A small multi-label image tagger, trained from scratch.
Training: soap at rate 0.0039, 24200 steps, batches of 128.
Data: trained on photos of plants, animals and fungi (iNaturalist), 77898 training examples.
Rows from block 5 of a small multi-label image tagger, named by matrix and row number. Rows with one number belong to one neuron. Each number is 50 + 10 x the weight over its row's rms, rounded and kept within 0 to 99. All counts start at 0. After the name is the row's rms in percent of the matrix's.
After each neuron's rows are labels from the 100 images, of 14976, where the neuron reaches its highest value: "top examples" is what is common among them. Only what is clearly more common there than usual is listed. The data: photos of plants, animals and fungi (iNaturalist). In brackets: how many of the 100, against the usual share in percent.
# fc1: MLP up (model.blocks.5.mlp.fc1.weight, 512x128), inputs 0-127
# fc2: MLP down (model.blocks.5.mlp.fc2.weight, 128x512, transposed), outputs 0-127

fc1.507 106:47 40 50 55 65 50 58 40 43 50 48 43 34 46 56 56 39 47 52 47 65 61 63 62 55 56 50 53 44 42 59 50 65 39 48 40 54 51 63 43 60 44 64 47 37 53 55 46 53 59 39 42 51 56 36 54 68 51 31 45 49 39 41 35 48 58 46 44 61 67 51 55 69 25 59 47 36 45 50 46 55 33 47 45 46 20 40 47 54 58 85 63 45 48 49 50 45 60 46 45 53 29 30 47 57 57 56 41 41 28 42 56 43 54 41 54 32 50 60 52 66 68 40 51 47 51 53 53
fc2.507 094:46 52 57 36 59 61 48 33 68 44 48 30 52 48 46 36 51 27 39 46 50 34 53 53 53 59 53 51 62 40 39 60 36 64 45 58 62 49 43 49 40 47 48 71 44 54 45 39 46 39 51 56 33 47 38 41 46 67 67 54 64 59 52 57 57 62 43 59 38 34 39 40 48 55 64 33 48 60 58 62 54 43 57 40 63 51 51 44 47 52 66 35 48 49 69 53 50 61 53 44 31 35 58 42 35 54 54 41 56 69 31 44 24 46 45 61 54 41 57 59 44 49 58 46 44 63 52 53
top examples: order Anseriformes (26 vs 5.5); family: Anatidae (26 vs 5.5)

fc1.196 090:59 56 64 48 61 49 45 72 63 50 48 66 31 66 45 42 45 61 47 50 47 50 33 46 60 59 40 48 47 52 43 50 66 47 63 73 39 49 48 54 54 51 47 60 41 73 66 66 61 32 52 40 57 51 48 71 63 46 57 56 55 50 46 49 56 56 59 58 46 55 53 49 39 46 61 67 35 47 43 60 48 57 59 49 53 54 35 51 40 38 41 55 44 54 49 56 61 53 57 54 45 63 47 41 56 71 51 62 56 29 48 60 51 48 81 54 55 31 58 51 57 50 42 39 44 59 70 32
fc2.196 086:48 48 43 42 40 38 34 66 40 53 38 77 41 46 64 62 49 37 30 71 58 45 47 40 62 49 50 49 49 31 59 46 51 45 40 48 30 44 63 63 57 43 45 64 48 44 46 49 40 50 52 54 74 51 55 51 49 51 37 60 49 31 41 57 53 56 40 48 60 43 54 44 42 41 51 59 43 55 73 56 53 65 36 45 75 43 42 62 48 55 62 53 63 58 69 46 51 45 51 64 42 44 53 33 57 38 50 39 37 41 50 38 56 56 50 58 57 59 57 47 48 68 64 43 53 41 54 64
top examples: phylum Arthropoda (74 vs 30.9); class Insecta (73 vs 29.2); order Lepidoptera (54 vs 13.7)

fc1.119 106:56 68 47 37 58 65 45 34 45 30 38 61 50 77 64 36 48 66 62 42 58 36 54 45 57 55 76 48 33 64 48 47 50 63 52 35 49 36 42 40 54 42 53 47 57 43 64 68 57 42 47 36 73 60 56 68 60 51 33 40 40 57 39 54 41 44 47 49 40 68 52 41 47 60 65 60 50 39 49 47 54 55 38 36 59 51 52 47 58 50 38 32 43 57 44 55 59 41 72 44 47 43 51 62 36 51 44 54 50 53 38 53 47 51 51 65 54 49 51 61 39 49 52 48 39 45 53 48
fc2.119 093:51 48 54 53 35 39 52 51 30 48 45 53 63 49 59 49 40 50 60 45 37 56 33 43 30 69 76 45 49 46 54 47 46 37 41 39 42 44 55 57 36 66 64 37 54 52 40 44 49 58 72 60 53 60 36 53 55 43 38 65 43 53 56 47 40 41 53 60 48 45 50 31 50 55 35 43 38 50 56 49 48 66 42 42 42 45 54 54 59 43 52 68 61 45 51 64 64 60 40 42 56 45 52 48 50 26 46 43 47 43 46 33 46 44 62 32 37 34 33 37 54 34 51 34 34 36 49 51
top examples: class Aves (88 vs 55); order Accipitriformes (25 vs 3.9)

fc1.383 119:51 56 52 47 61 34 62 56 48 43 43 44 28 56 43 48 49 58 56 47 28 32 53 52 52 38 45 66 50 37 59 45 56 51 66 53 44 54 34 45 54 49 51 57 39 56 73 43 47 54 52 54 51 36 50 63 61 47 43 50 38 38 51 47 46 39 48 43 78 39 47 35 53 50 51 53 73 55 46 33 48 45 27 25 58 36 51 54 49 63 51 72 29 46 49 33 40 44 55 53 44 50 43 68 47 50 37 59 43 63 45 51 41 51 59 43 44 46 41 52 58 55 29 50 43 53 30 45
fc2.383 119:56 62 53 50 49 51 49 55 45 61 49 57 57 50 37 53 52 54 37 58 59 33 39 52 43 62 59 43 50 40 52 53 54 43 41 34 48 35 59 57 55 50 56 34 55 52 30 31 42 47 34 40 71 64 43 68 54 44 52 46 61 51 49 54 45 40 75 55 34 50 63 38 55 55 27 39 37 50 53 40 32 62 45 71 55 56 40 42 50 41 52 45 43 62 44 68 55 66 50 36 50 55 62 58 50 48 48 71 59 47 48 66 59 48 55 49 52 60 44 66 63 47 48 58 28 61 58 32
top examples: class Aves (83 vs 55)

fc1.330 090:45 51 56 40 55 32 59 43 60 35 54 52 28 44 45 45 31 49 55 55 35 48 39 45 53 62 42 48 46 52 52 39 56 62 54 53 33 35 45 52 51 42 43 41 58 45 47 61 51 47 48 39 37 33 60 36 51 59 55 44 47 58 73 47 63 57 49 52 44 33 66 44 50 41 32 44 58 59 63 52 40 42 46 53 57 37 61 57 47 67 41 45 58 48 61 41 28 42 44 63 45 48 42 45 20 73 46 37 50 50 57 73 46 47 31 57 32 58 49 42 49 39 47 43 50 45 40 38
fc2.330 093:43 63 52 15 38 54 69 59 49 45 54 47 53 48 32 50 38 63 59 40 55 57 39 38 49 51 38 41 56 61 56 37 61 37 48 57 49 47 58 46 49 47 45 41 59 46 47 40 46 46 43 50 54 27 54 41 53 42 53 57 58 58 39 35 56 47 45 58 59 36 55 75 33 45 46 49 56 52 62 32 48 45 43 41 54 59 53 69 58 39 73 40 29 71 59 53 53 45 55 54 42 44 41 31 56 61 47 55 48 59 46 44 54 42 55 66 46 42 54 42 29 43 72 51 50 58 57 54
top examples: phylum Arthropoda (60 vs 30.9); order Lepidoptera (34 vs 13.7)

fc1.228 090:49 65 53 54 56 33 55 58 51 53 61 60 51 54 47 50 53 47 43 53 55 63 48 32 70 65 52 46 43 70 33 49 50 52 55 61 31 25 54 42 39 73 44 54 54 51 62 58 57 58 43 51 35 57 61 60 43 47 41 40 58 57 65 74 57 44 52 59 37 44 37 57 48 30 70 51 38 53 28 42 56 62 59 43 65 58 40 60 53 56 36 50 40 79 64 56 54 40 58 55 50 47 41 50 52 47 49 52 49 52 62 52 59 47 69 53 58 53 42 47 60 56 58 48 64 41 58 52
fc2.228 097:61 52 60 42 67 45 68 57 58 50 47 46 64 45 66 53 51 41 36 53 58 44 41 52 50 42 44 44 67 51 74 46 57 48 53 52 45 51 39 40 59 34 47 31 49 57 63 50 41 48 56 45 54 65 46 38 63 42 56 53 48 42 43 37 69 41 39 46 50 49 51 43 65 46 47 54 56 61 67 40 35 50 39 35 49 62 43 43 61 57 50 40 58 49 44 40 33 44 47 49 67 34 58 31 71 41 64 46 53 56 57 62 60 76 50 50 59 47 35 68 57 59 68 51 40 57 67 40
top examples: class Aves (84 vs 55)

fc1.87 094:52 41 38 61 42 27 43 45 54 38 48 38 56 60 52 64 47 47 55 60 42 61 45 49 56 41 44 39 42 53 33 27 44 45 48 49 43 62 38 50 51 44 38 67 31 38 55 45 41 46 45 64 45 52 57 49 52 60 40 30 73 38 50 50 50 59 63 57 61 61 59 58 55 53 41 30 53 45 58 59 44 64 58 57 54 27 58 43 54 55 55 63 57 44 49 58 42 59 48 44 44 70 29 53 36 46 66 51 60 40 75 41 39 46 49 32 37 46 52 30 43 55 53 54 63 52 50 40
fc2.87 100:47 41 47 24 26 46 37 48 49 51 49 54 51 34 52 33 40 34 63 39 49 48 46 56 56 57 56 36 51 73 51 50 55 47 65 60 57 31 47 37 56 47 55 55 20 61 53 54 71 50 44 43 50 52 43 44 61 65 57 54 58 51 55 57 46 37 47 28 31 45 34 46 54 57 57 37 61 79 49 51 51 33 43 45 43 35 52 46 41 37 50 41 47 50 51 41 57 36 40 43 49 41 63 66 42 39 57 56 41 50 57 49 46 53 48 68 39 55 60 44 52 51 51 47 42 53 62 48
top examples: phylum Arthropoda (76 vs 30.9); class Insecta (74 vs 29.2); order Lepidoptera (46 vs 13.7)

fc1.287 099:60 36 56 57 44 32 55 47 64 56 47 70 50 37 55 43 43 38 37 44 58 51 55 45 65 42 39 33 42 42 55 47 53 37 75 49 36 61 53 58 53 49 37 53 44 35 56 55 36 69 38 45 57 41 48 42 51 53 53 46 45 48 52 57 33 46 50 72 67 44 65 41 56 50 45 49 73 62 40 47 31 54 54 50 55 54 33 56 48 44 47 41 63 40 19 42 31 48 59 52 50 35 37 59 47 44 49 46 53 54 49 43 37 30 42 55 48 41 66 53 49 55 49 53 54 61 66 63
fc2.287 096:54 48 52 36 47 62 71 40 43 39 52 57 35 63 57 43 58 51 37 44 37 75 51 45 67 50 60 38 54 38 61 54 56 49 61 48 42 54 27 39 54 48 63 44 45 53 65 52 49 48 57 53 31 67 62 53 38 34 59 56 70 46 44 48 54 53 28 46 52 59 47 53 55 31 29 65 53 44 49 54 43 37 46 57 56 50 45 48 56 65 21 52 55 48 47 50 52 62 42 35 53 53 45 39 45 46 42 53 47 41 60 65 41 34 51 55 50 45 55 58 40 34 32 66 49 55 33 50
top examples: class Insecta (61 vs 29.2); phylum Arthropoda (61 vs 30.9); order Lepidoptera (53 vs 13.7)

fc1.431 112:56 65 50 41 57 59 45 46 54 41 63 62 33 46 54 26 54 52 46 31 44 60 40 46 52 50 60 47 55 39 47 55 65 57 35 64 51 51 51 38 43 54 50 49 43 52 42 47 54 45 60 55 57 62 49 67 36 41 59 64 46 66 44 47 48 63 33 48 61 50 49 27 68 38 48 33 51 54 55 30 44 39 41 61 28 64 52 60 47 56 51 56 47 70 61 48 60 47 64 67 51 68 52 54 54 43 52 43 64 47 60 51 48 38 43 35 67 74 47 49 50 41 51 25 47 38 46 55
fc2.431 107:52 66 41 39 21 73 49 48 52 49 65 53 46 49 65 71 39 52 54 58 45 49 37 43 46 48 52 75 52 45 73 56 44 36 42 60 47 47 54 56 60 52 59 47 50 44 53 41 49 58 33 45 53 57 64 55 49 52 43 44 40 50 44 34 53 56 63 55 60 49 55 58 41 64 59 56 69 44 62 51 38 54 57 37 36 44 51 50 39 63 33 33 50 54 58 46 49 29 38 49 77 47 42 50 43 44 40 50 34 31 69 47 41 44 72 48 43 55 45 56 56 51 54 56 53 38 55 53
top examples: phylum Chordata (93 vs 60.8)

fc1.391 094:46 44 44 60 57 51 59 42 45 48 63 61 59 51 61 53 53 61 63 60 63 46 55 44 57 45 80 50 50 41 50 36 33 59 52 62 55 47 39 39 56 67 54 47 51 51 58 55 47 41 45 41 63 41 45 53 65 51 52 71 38 59 49 41 56 45 54 44 56 45 56 36 83 34 40 61 30 52 50 54 50 50 60 52 57 64 46 49 38 58 65 58 59 62 42 49 52 37 65 68 34 41 43 46 50 46 49 44 46 33 70 43 76 53 47 64 64 52 58 47 70 53 56 40 41 63 49 55
fc2.391 100:50 47 47 54 52 66 64 53 41 55 72 35 34 49 55 37 46 48 53 41 44 54 49 43 40 41 66 56 56 39 55 45 50 45 66 56 49 50 58 46 69 54 58 40 45 54 61 52 57 47 31 41 51 52 58 68 61 40 37 49 48 56 53 72 61 48 57 33 39 35 44 51 49 48 55 43 55 40 52 42 61 65 48 60 61 51 33 35 30 50 42 43 42 63 45 37 53 46 62 41 41 45 75 57 46 50 62 45 50 59 53 66 59 48 38 58 58 43 76 57 48 61 48 41 42 40 61 81
top examples: phylum Chordata (97 vs 60.8); class Aves (96 vs 55); order Charadriiformes (39 vs 7.6)

fc1.235 089:65 28 63 54 49 35 37 61 49 56 55 47 47 49 51 51 48 50 66 43 49 61 54 41 67 47 43 61 36 40 54 56 61 29 50 56 53 34 54 59 61 36 55 48 54 44 62 47 65 64 49 38 41 47 32 53 48 33 50 46 56 38 44 59 61 45 60 66 40 36 66 52 35 51 55 58 58 61 41 56 39 56 63 44 54 40 65 50 46 39 59 43 51 59 53 45 66 42 57 50 65 34 45 65 60 44 40 30 37 33 57 51 43 48 44 65 52 57 47 33 54 55 78 40 64 59 46 45
fc2.235 097:49 65 69 46 45 69 42 54 57 52 54 50 62 66 60 55 57 41 45 47 53 42 40 64 56 35 46 31 48 58 63 50 46 61 41 50 48 58 48 45 62 34 64 58 47 39 55 50 27 53 46 48 50 38 68 54 35 40 60 51 41 45 59 52 57 60 40 47 50 42 56 41 38 57 54 76 50 58 38 61 53 53 45 52 51 49 53 49 60 41 55 56 46 57 45 45 45 43 45 24 51 72 52 80 30 68 32 41 53 39 62 44 47 27 35 44 46 63 48 54 44 57 48 49 38 42 58 49
top examples: order Lepidoptera (34 vs 13.7)

fc1.491 116:57 31 48 39 45 60 49 52 50 52 39 38 58 54 50 36 55 43 60 47 64 42 23 43 45 56 44 35 48 72 59 35 55 50 36 64 43 59 59 55 43 55 50 59 51 40 51 61 61 46 41 53 43 54 82 40 34 34 39 65 45 58 54 55 62 46 66 40 48 54 64 59 41 48 51 42 53 69 51 50 51 55 59 46 49 30 33 40 43 36 48 48 33 52 45 49 48 62 52 58 56 44 59 39 47 54 44 45 57 42 71 68 63 41 49 61 41 67 50 55 63 49 57 63 56 33 41 44
fc2.491 104:68 58 63 41 36 37 43 38 69 42 41 44 45 54 63 62 52 44 60 54 26 55 57 64 55 59 56 68 48 60 54 59 45 56 40 55 57 56 65 63 54 63 50 43 47 50 50 43 38 33 48 74 48 33 67 50 59 50 52 68 43 50 42 51 59 40 39 49 44 36 40 54 42 46 42 47 34 53 81 39 59 62 54 42 54 39 42 49 41 51 25 40 53 45 59 36 48 54 61 50 63 61 62 51 47 61 54 57 60 50 44 43 42 66 53 40 50 59 47 52 41 51 46 56 58 30 41 47
top examples: phylum Arthropoda (83 vs 30.9); class Insecta (80 vs 29.2)

fc1.378 108:54 54 50 33 70 63 36 52 47 68 60 49 39 35 48 53 53 53 55 67 57 49 39 41 43 46 40 49 25 57 57 51 37 59 34 48 42 43 41 39 60 50 68 37 67 32 60 54 46 51 48 43 60 55 56 51 69 64 56 47 39 38 63 49 56 38 38 42 34 48 57 57 62 46 61 39 46 46 60 45 50 52 49 40 58 54 50 41 63 59 62 60 57 49 57 47 40 58 43 55 44 73 55 51 52 39 44 45 42 52 51 40 71 32 47 35 70 30 43 43 33 37 49 52 43 58 38 43
fc2.378 101:38 56 61 31 58 37 62 55 47 48 53 38 43 64 62 33 64 34 52 60 38 37 51 49 41 52 41 35 42 72 55 50 47 36 56 33 59 65 56 43 49 34 55 54 53 65 41 61 53 45 56 62 53 43 33 61 48 36 40 44 63 51 60 53 41 47 56 43 43 50 56 54 36 53 53 49 38 52 31 53 60 47 36 66 63 49 53 42 36 49 62 54 61 39 54 50 51 43 61 51 53 53 49 61 49 76 34 58 56 69 63 71 46 46 25 42 56 42 59 46 54 51 58 58 53 41 38 40
top examples: order Lepidoptera (39 vs 13.7)

fc1.208 107:61 58 53 65 51 46 48 65 61 47 47 58 44 41 59 61 62 41 55 45 53 49 47 29 62 57 38 51 58 48 38 53 47 41 40 55 57 57 33 51 40 43 38 41 49 50 50 56 52 40 57 64 53 56 46 37 47 71 48 62 48 34 65 52 60 40 47 67 44 68 38 52 36 49 71 55 45 52 58 47 55 58 36 41 36 19 59 52 59 62 53 57 31 56 55 49 41 36 46 70 32 56 58 39 54 51 39 38 47 63 60 57 62 45 54 31 37 57 47 55 48 41 52 47 54 60 59 72
fc2.208 113:39 44 32 36 45 43 49 45 45 67 50 44 40 50 42 63 47 55 54 28 50 45 47 47 45 77 37 67 53 58 58 38 57 47 40 49 68 40 50 54 56 39 52 45 41 49 56 44 45 51 35 40 54 69 42 39 45 40 54 34 45 43 31 61 28 63 59 29 34 63 36 60 38 58 60 55 65 47 52 48 51 64 58 66 56 59 43 65 44 50 51 49 66 49 44 60 48 57 47 54 53 31 39 55 46 51 46 40 39 44 35 54 57 39 48 33 35 52 52 51 52 54 70 44 39 56 43 61
top examples: phylum Arthropoda (68 vs 30.9); class Insecta (60 vs 29.2)

fc1.473 081:44 32 56 51 65 47 53 39 51 44 54 52 58 43 66 63 52 33 64 62 51 42 55 64 68 62 51 49 61 46 53 29 63 64 42 33 51 40 42 47 54 57 58 36 34 54 27 58 48 47 58 49 33 30 51 48 65 67 44 57 43 43 41 50 46 55 59 45 44 62 50 63 37 47 54 64 66 61 63 57 45 45 43 41 52 30 54 49 43 51 67 42 59 40 59 60 55 55 59 61 52 48 52 54 51 59 53 54 47 46 48 68 61 52 60 52 30 61 49 42 57 49 52 52 36 64 73 73
fc2.473 093:50 65 50 54 59 47 42 48 62 36 61 37 54 39 38 44 46 63 53 58 48 44 62 44 74 35 60 55 30 34 50 39 62 44 48 58 47 56 64 63 51 48 49 57 55 49 45 44 71 32 45 52 45 74 69 54 47 46 55 48 54 60 49 55 59 63 48 57 62 69 58 53 57 56 60 36 36 49 40 42 32 61 50 42 37 39 59 59 43 51 66 37 48 52 61 61 59 24 56 68 53 54 45 39 61 49 52 55 42 43 35 58 57 41 39 50 42 71 50 39 55 37 56 58 47 39 47 48
top examples: phylum Arthropoda (76 vs 30.9); class Insecta (71 vs 29.2); order Lepidoptera (40 vs 13.7)

fc1.289 104:50 52 52 26 43 43 63 63 49 68 48 64 48 41 41 57 66 51 66 54 54 48 58 50 49 44 34 48 31 59 47 51 57 48 47 50 59 30 56 54 45 52 37 44 56 62 54 65 48 38 58 43 62 42 47 69 35 52 57 48 75 33 55 35 54 67 55 50 53 61 42 45 54 45 55 49 23 59 54 56 48 51 61 36 44 57 61 58 62 59 51 68 70 48 75 44 48 49 47 47 48 52 51 30 50 36 52 63 40 31 46 46 59 44 58 56 48 46 41 51 58 46 50 32 38 49 49 33
fc2.289 106:34 53 40 51 46 46 53 72 21 57 47 58 46 61 29 52 48 31 63 55 43 53 44 33 47 56 63 58 60 68 58 54 35 38 35 34 33 59 55 63 41 67 58 51 38 52 61 72 48 55 47 52 66 49 66 42 60 44 51 48 47 67 49 51 61 47 37 43 61 46 46 54 51 48 49 58 33 55 48 56 50 53 47 44 47 45 32 54 52 44 68 47 38 58 65 56 60 53 31 43 49 49 56 42 62 65 54 67 61 48 59 61 47 36 53 39 40 50 48 44 54 62 52 45 49 72 38 50
top examples: order Lepidoptera (32 vs 13.7)

fc1.457 118:50 55 48 57 56 27 51 41 54 62 68 57 61 52 42 42 55 32 45 31 37 31 40 44 46 44 45 53 56 49 33 38 50 46 37 52 42 52 46 59 52 71 30 30 75 73 56 52 57 53 53 47 61 63 48 55 69 57 58 47 56 48 46 68 46 59 52 62 67 44 47 45 30 63 44 49 50 53 56 55 30 61 54 66 36 44 38 64 41 54 43 45 50 51 63 62 46 56 51 47 56 32 50 62 63 46 47 57 53 58 46 51 53 54 46 45 61 43 45 35 56 54 30 61 57 48 38 56
fc2.457 141:65 27 62 55 44 47 56 52 61 40 38 43 47 52 63 45 57 64 35 52 41 53 65 57 49 62 33 36 64 49 58 41 50 47 59 62 70 48 31 71 74 61 61 49 45 44 68 47 47 55 52 51 57 33 69 50 53 52 35 58 43 48 42 51 56 47 29 51 57 71 45 49 53 46 48 57 47 53 61 28 63 54 37 50 52 48 67 57 52 65 49 52 47 46 42 47 25 63 47 58 43 54 62 53 34 57 43 48 42 62 51 56 39 37 56 50 54 45 45 46 49 40 52 69 52 39 55 55
top examples: class Aves (88 vs 55); order Accipitriformes (27 vs 3.9); family: Accipitridae (27 vs 3.3)

fc1.257 107:57 43 46 50 49 64 45 58 55 32 37 53 35 62 53 53 50 48 29 47 33 55 37 45 58 29 45 48 55 66 61 36 56 52 55 67 38 39 52 39 61 65 43 42 48 60 61 37 52 71 52 52 47 47 41 56 49 45 57 52 27 51 53 38 61 64 56 36 35 44 30 44 42 54 62 50 56 57 57 57 55 62 48 41 43 71 54 53 52 58 30 45 48 49 54 36 38 55 44 78 46 49 58 36 43 47 47 66 48 46 53 55 58 50 67 47 32 48 38 39 39 60 66 51 40 62 47 49
fc2.257 102:45 47 52 56 30 55 22 59 54 56 56 50 42 57 49 51 61 59 48 42 57 60 27 49 42 47 34 42 30 64 60 74 41 49 51 51 45 41 54 54 29 53 54 47 31 63 44 44 38 55 44 61 30 61 60 57 57 61 35 47 42 42 39 51 64 68 50 52 62 56 63 52 55 53 64 49 26 47 50 48 45 55 78 62 49 56 39 54 48 61 47 56 47 50 41 41 51 52 47 44 60 58 46 50 36 51 35 51 46 63 47 42 59 68 41 54 34 47 53 45 41 43 42 45 37 35 58 56
top examples: order Anseriformes (25 vs 5.5); family: Anatidae (25 vs 5.5)

fc1.9 113:50 57 52 47 51 60 37 42 53 61 32 64 63 67 41 47 53 58 50 42 49 61 49 32 52 37 51 59 42 53 51 31 61 45 39 60 44 49 48 47 45 50 60 36 48 64 56 45 25 54 40 46 45 51 50 40 52 50 44 69 31 55 59 45 32 54 64 55 52 43 46 48 51 61 62 43 42 62 25 65 56 51 30 41 52 63 51 43 36 33 58 66 68 72 66 59 62 40 31 61 45 57 56 51 56 67 37 51 49 60 45 53 40 49 59 46 54 51 50 48 35 52 59 43 39 53 65 49
fc2.9 096:53 50 55 59 33 56 65 56 53 42 44 61 47 62 47 49 43 62 45 52 50 46 37 58 47 65 42 40 46 44 46 61 55 41 39 51 39 38 49 45 59 58 65 51 65 48 38 53 63 64 76 65 45 52 40 66 49 46 56 38 60 58 49 47 48 39 40 62 43 63 45 66 66 63 48 35 44 53 77 41 54 54 39 58 42 42 55 45 46 32 39 64 69 43 63 65 20 45 34 60 45 51 43 67 57 58 37 52 41 49 51 69 52 41 51 58 52 51 60 63 58 42 39 47 55 53 55 59
top examples: class Insecta (73 vs 29.2); phylum Arthropoda (73 vs 30.9); order Lepidoptera (54 vs 13.7)

fc1.315 111:66 67 49 48 56 49 48 62 60 55 42 53 40 60 45 42 48 61 55 59 35 56 49 38 51 58 57 45 28 33 50 33 29 56 37 48 36 47 46 50 67 48 51 52 35 66 52 35 53 54 62 42 23 59 45 39 54 62 50 54 54 53 42 61 48 45 51 53 43 42 41 60 51 38 47 64 52 56 46 72 53 65 41 41 62 61 44 47 57 58 54 57 72 70 64 42 51 31 52 52 52 59 55 68 47 54 51 66 52 45 36 39 49 67 44 63 57 45 70 43 49 67 44 48 48 64 54 41
fc2.315 105:58 48 61 58 67 76 53 45 43 45 51 63 39 50 46 53 39 57 40 42 41 69 36 57 64 55 42 49 53 58 67 63 46 51 50 60 46 45 59 50 50 43 50 42 49 53 47 52 43 52 62 51 57 51 46 69 61 29 34 41 48 57 38 53 39 51 64 42 56 66 42 48 44 38 44 52 59 37 57 56 59 40 55 40 64 49 58 27 53 30 44 27 50 56 62 45 34 55 46 33 59 52 30 55 65 59 57 64 52 38 45 49 25 55 56 51 46 53 38 58 73 40 56 42 48 48 59 56
top examples: class Insecta (80 vs 29.2); phylum Arthropoda (80 vs 30.9); order Lepidoptera (59 vs 13.7)

fc1.204 117:54 54 54 50 58 42 50 42 67 34 41 42 45 57 48 59 57 39 54 42 42 51 54 36 58 62 53 46 52 51 42 52 62 46 70 52 52 50 56 46 56 44 58 49 43 58 67 49 51 49 44 52 31 34 40 42 44 49 47 35 39 61 39 50 31 54 61 31 43 39 42 43 43 49 66 72 43 72 34 53 45 54 44 60 59 69 51 47 55 46 51 59 52 59 41 51 39 39 53 46 54 30 58 54 44 54 52 58 48 59 58 44 67 49 21 40 42 28 34 37 63 60 47 23 54 58 39 43
fc2.204 113:42 65 48 44 44 49 38 54 42 38 56 47 52 63 46 41 39 54 64 46 61 47 41 49 39 51 56 63 47 59 81 56 44 41 45 31 52 31 59 27 43 58 27 60 57 44 53 61 48 33 53 33 55 47 43 41 53 48 63 46 44 59 46 55 52 50 61 62 54 47 37 59 46 39 51 41 57 51 52 44 64 34 30 45 55 50 48 57 56 50 62 38 51 54 56 59 53 41 41 44 23 50 34 43 34 53 41 53 56 48 46 52 42 30 61 58 41 50 54 56 55 38 33 53 49 69 70 68
top examples: class Aves (96 vs 55); order Charadriiformes (37 vs 7.6); order: Anseriformes (28 vs 5.5); family: Anatidae (28 vs 5.5)

fc1.49 081:49 49 58 50 62 56 57 56 42 54 32 67 37 55 56 30 36 64 42 33 48 69 70 56 48 48 41 64 34 42 56 42 28 44 53 43 54 60 49 52 65 45 56 49 43 49 63 45 45 61 43 51 23 76 46 45 52 45 55 68 69 35 46 56 43 48 60 55 51 50 48 56 61 43 39 29 30 33 39 59 63 71 40 48 49 56 50 45 45 57 53 49 59 52 48 59 49 51 60 59 46 58 58 44 37 59 55 66 52 41 60 51 65 56 57 53 63 40 47 51 59 45 38 54 41 49 53 60
fc2.49 075:54 56 53 43 36 50 59 58 50 44 64 59 42 32 50 69 37 67 51 53 55 45 45 58 53 60 55 56 58 60 44 37 51 56 37 42 48 47 62 47 20 50 48 40 46 36 61 51 40 53 62 47 40 55 49 47 73 39 50 68 48 38 41 35 59 39 49 46 42 56 37 38 65 56 43 52 46 47 68 61 34 37 55 40 63 52 55 58 56 60 56 43 62 44 52 43 42 54 18 54 35 35 50 61 54 57 37 59 61 40 33 58 54 46 40 65 35 44 55 68 50 50 52 60 41 55 51 57
top examples: class Insecta (59 vs 29.2); order Lepidoptera (46 vs 13.7)

fc1.441 119:48 52 49 49 71 27 41 45 37 34 46 49 45 51 50 54 56 26 42 62 54 51 46 49 55 53 50 56 46 51 73 57 60 38 53 42 21 57 32 54 42 55 43 63 62 63 31 52 64 41 35 55 47 57 31 44 52 51 57 43 47 49 74 41 47 47 35 45 74 59 46 49 38 59 43 50 33 56 55 40 52 54 55 61 49 50 32 70 58 46 50 41 47 45 42 57 53 42 66 41 40 60 42 49 58 41 50 47 56 51 65 43 55 77 51 51 63 45 49 53 54 60 49 56 59 59 56 63
fc2.441 113:57 56 41 62 43 58 39 40 58 47 45 57 52 38 50 50 54 45 38 66 42 40 39 54 46 52 31 41 50 38 51 56 58 55 56 34 75 48 55 55 49 64 64 33 58 50 54 52 44 40 67 43 41 58 55 46 53 52 57 39 52 61 51 63 56 75 46 68 52 67 55 50 58 42 67 56 40 39 54 68 56 42 42 56 50 40 47 45 79 35 39 52 51 41 56 43 37 40 52 67 40 64 29 49 53 42 49 45 49 39 46 49 60 47 27 36 54 38 67 65 48 59 48 40 59 44 54 38
top examples: phylum Chordata (94 vs 60.8); class Aves (83 vs 55)

fc1.12 105:53 49 53 46 45 37 47 52 58 57 47 41 42 47 54 49 60 53 46 41 46 56 47 69 62 31 81 44 54 35 69 43 48 60 60 37 43 61 49 73 55 58 43 57 70 61 59 55 64 45 38 51 58 43 30 49 49 40 49 51 57 48 74 51 38 58 51 49 62 75 59 49 39 48 73 51 67 39 52 48 51 63 42 56 52 55 35 61 56 55 53 57 51 42 49 59 62 45 57 44 37 59 48 38 49 50 43 60 48 40 58 53 47 55 62 50 44 77 49 51 54 61 34 51 60 63 40 65
fc2.12 111:48 66 51 43 67 42 48 50 42 40 33 43 36 48 44 53 46 34 41 48 52 44 55 64 59 56 58 48 52 38 49 29 57 41 65 50 59 52 46 52 37 37 53 33 32 54 30 49 37 59 54 37 46 24 50 66 40 44 46 51 62 59 57 40 64 57 45 65 41 45 56 60 53 61 48 56 43 48 51 34 66 41 29 45 55 53 56 41 62 35 47 53 46 68 60 41 47 48 46 21 40 45 51 51 49 57 54 64 42 51 52 51 60 35 50 68 59 43 44 66 48 36 43 34 53 55 65 46
top examples: phylum Chordata (94 vs 60.8); class Aves (92 vs 55); order Charadriiformes (33 vs 7.6)

fc1.239 103:47 69 53 36 30 57 58 61 58 51 45 39 27 30 48 52 62 45 55 39 52 61 44 48 52 55 32 51 43 62 65 39 51 71 53 46 43 42 50 29 60 47 53 50 37 51 46 50 59 52 53 50 32 35 40 47 54 47 67 49 62 47 45 48 49 73 61 47 51 33 41 59 42 42 37 54 46 56 54 65 50 30 62 41 57 55 46 54 44 58 74 54 59 60 48 31 45 50 45 69 42 45 64 58 55 39 42 67 46 45 65 52 48 59 44 57 56 48 47 58 38 44 40 48 74 41 42 45
fc2.239 104:65 49 46 43 62 59 56 52 48 51 49 64 32 54 60 49 59 36 71 44 40 36 48 25 42 45 74 51 40 58 49 36 56 60 37 31 53 37 42 44 53 63 42 51 53 33 49 51 50 71 50 38 53 31 41 56 35 29 75 45 52 44 59 49 40 39 70 41 38 54 39 55 38 55 52 69 53 56 60 59 65 38 54 53 50 54 40 55 50 31 44 60 59 72 41 61 53 55 42 34 48 53 53 55 51 51 52 58 39 56 42 61 50 59 58 46 55 52 53 49 50 52 47 43 53 48 59 34
top examples: order Charadriiformes (26 vs 7.6)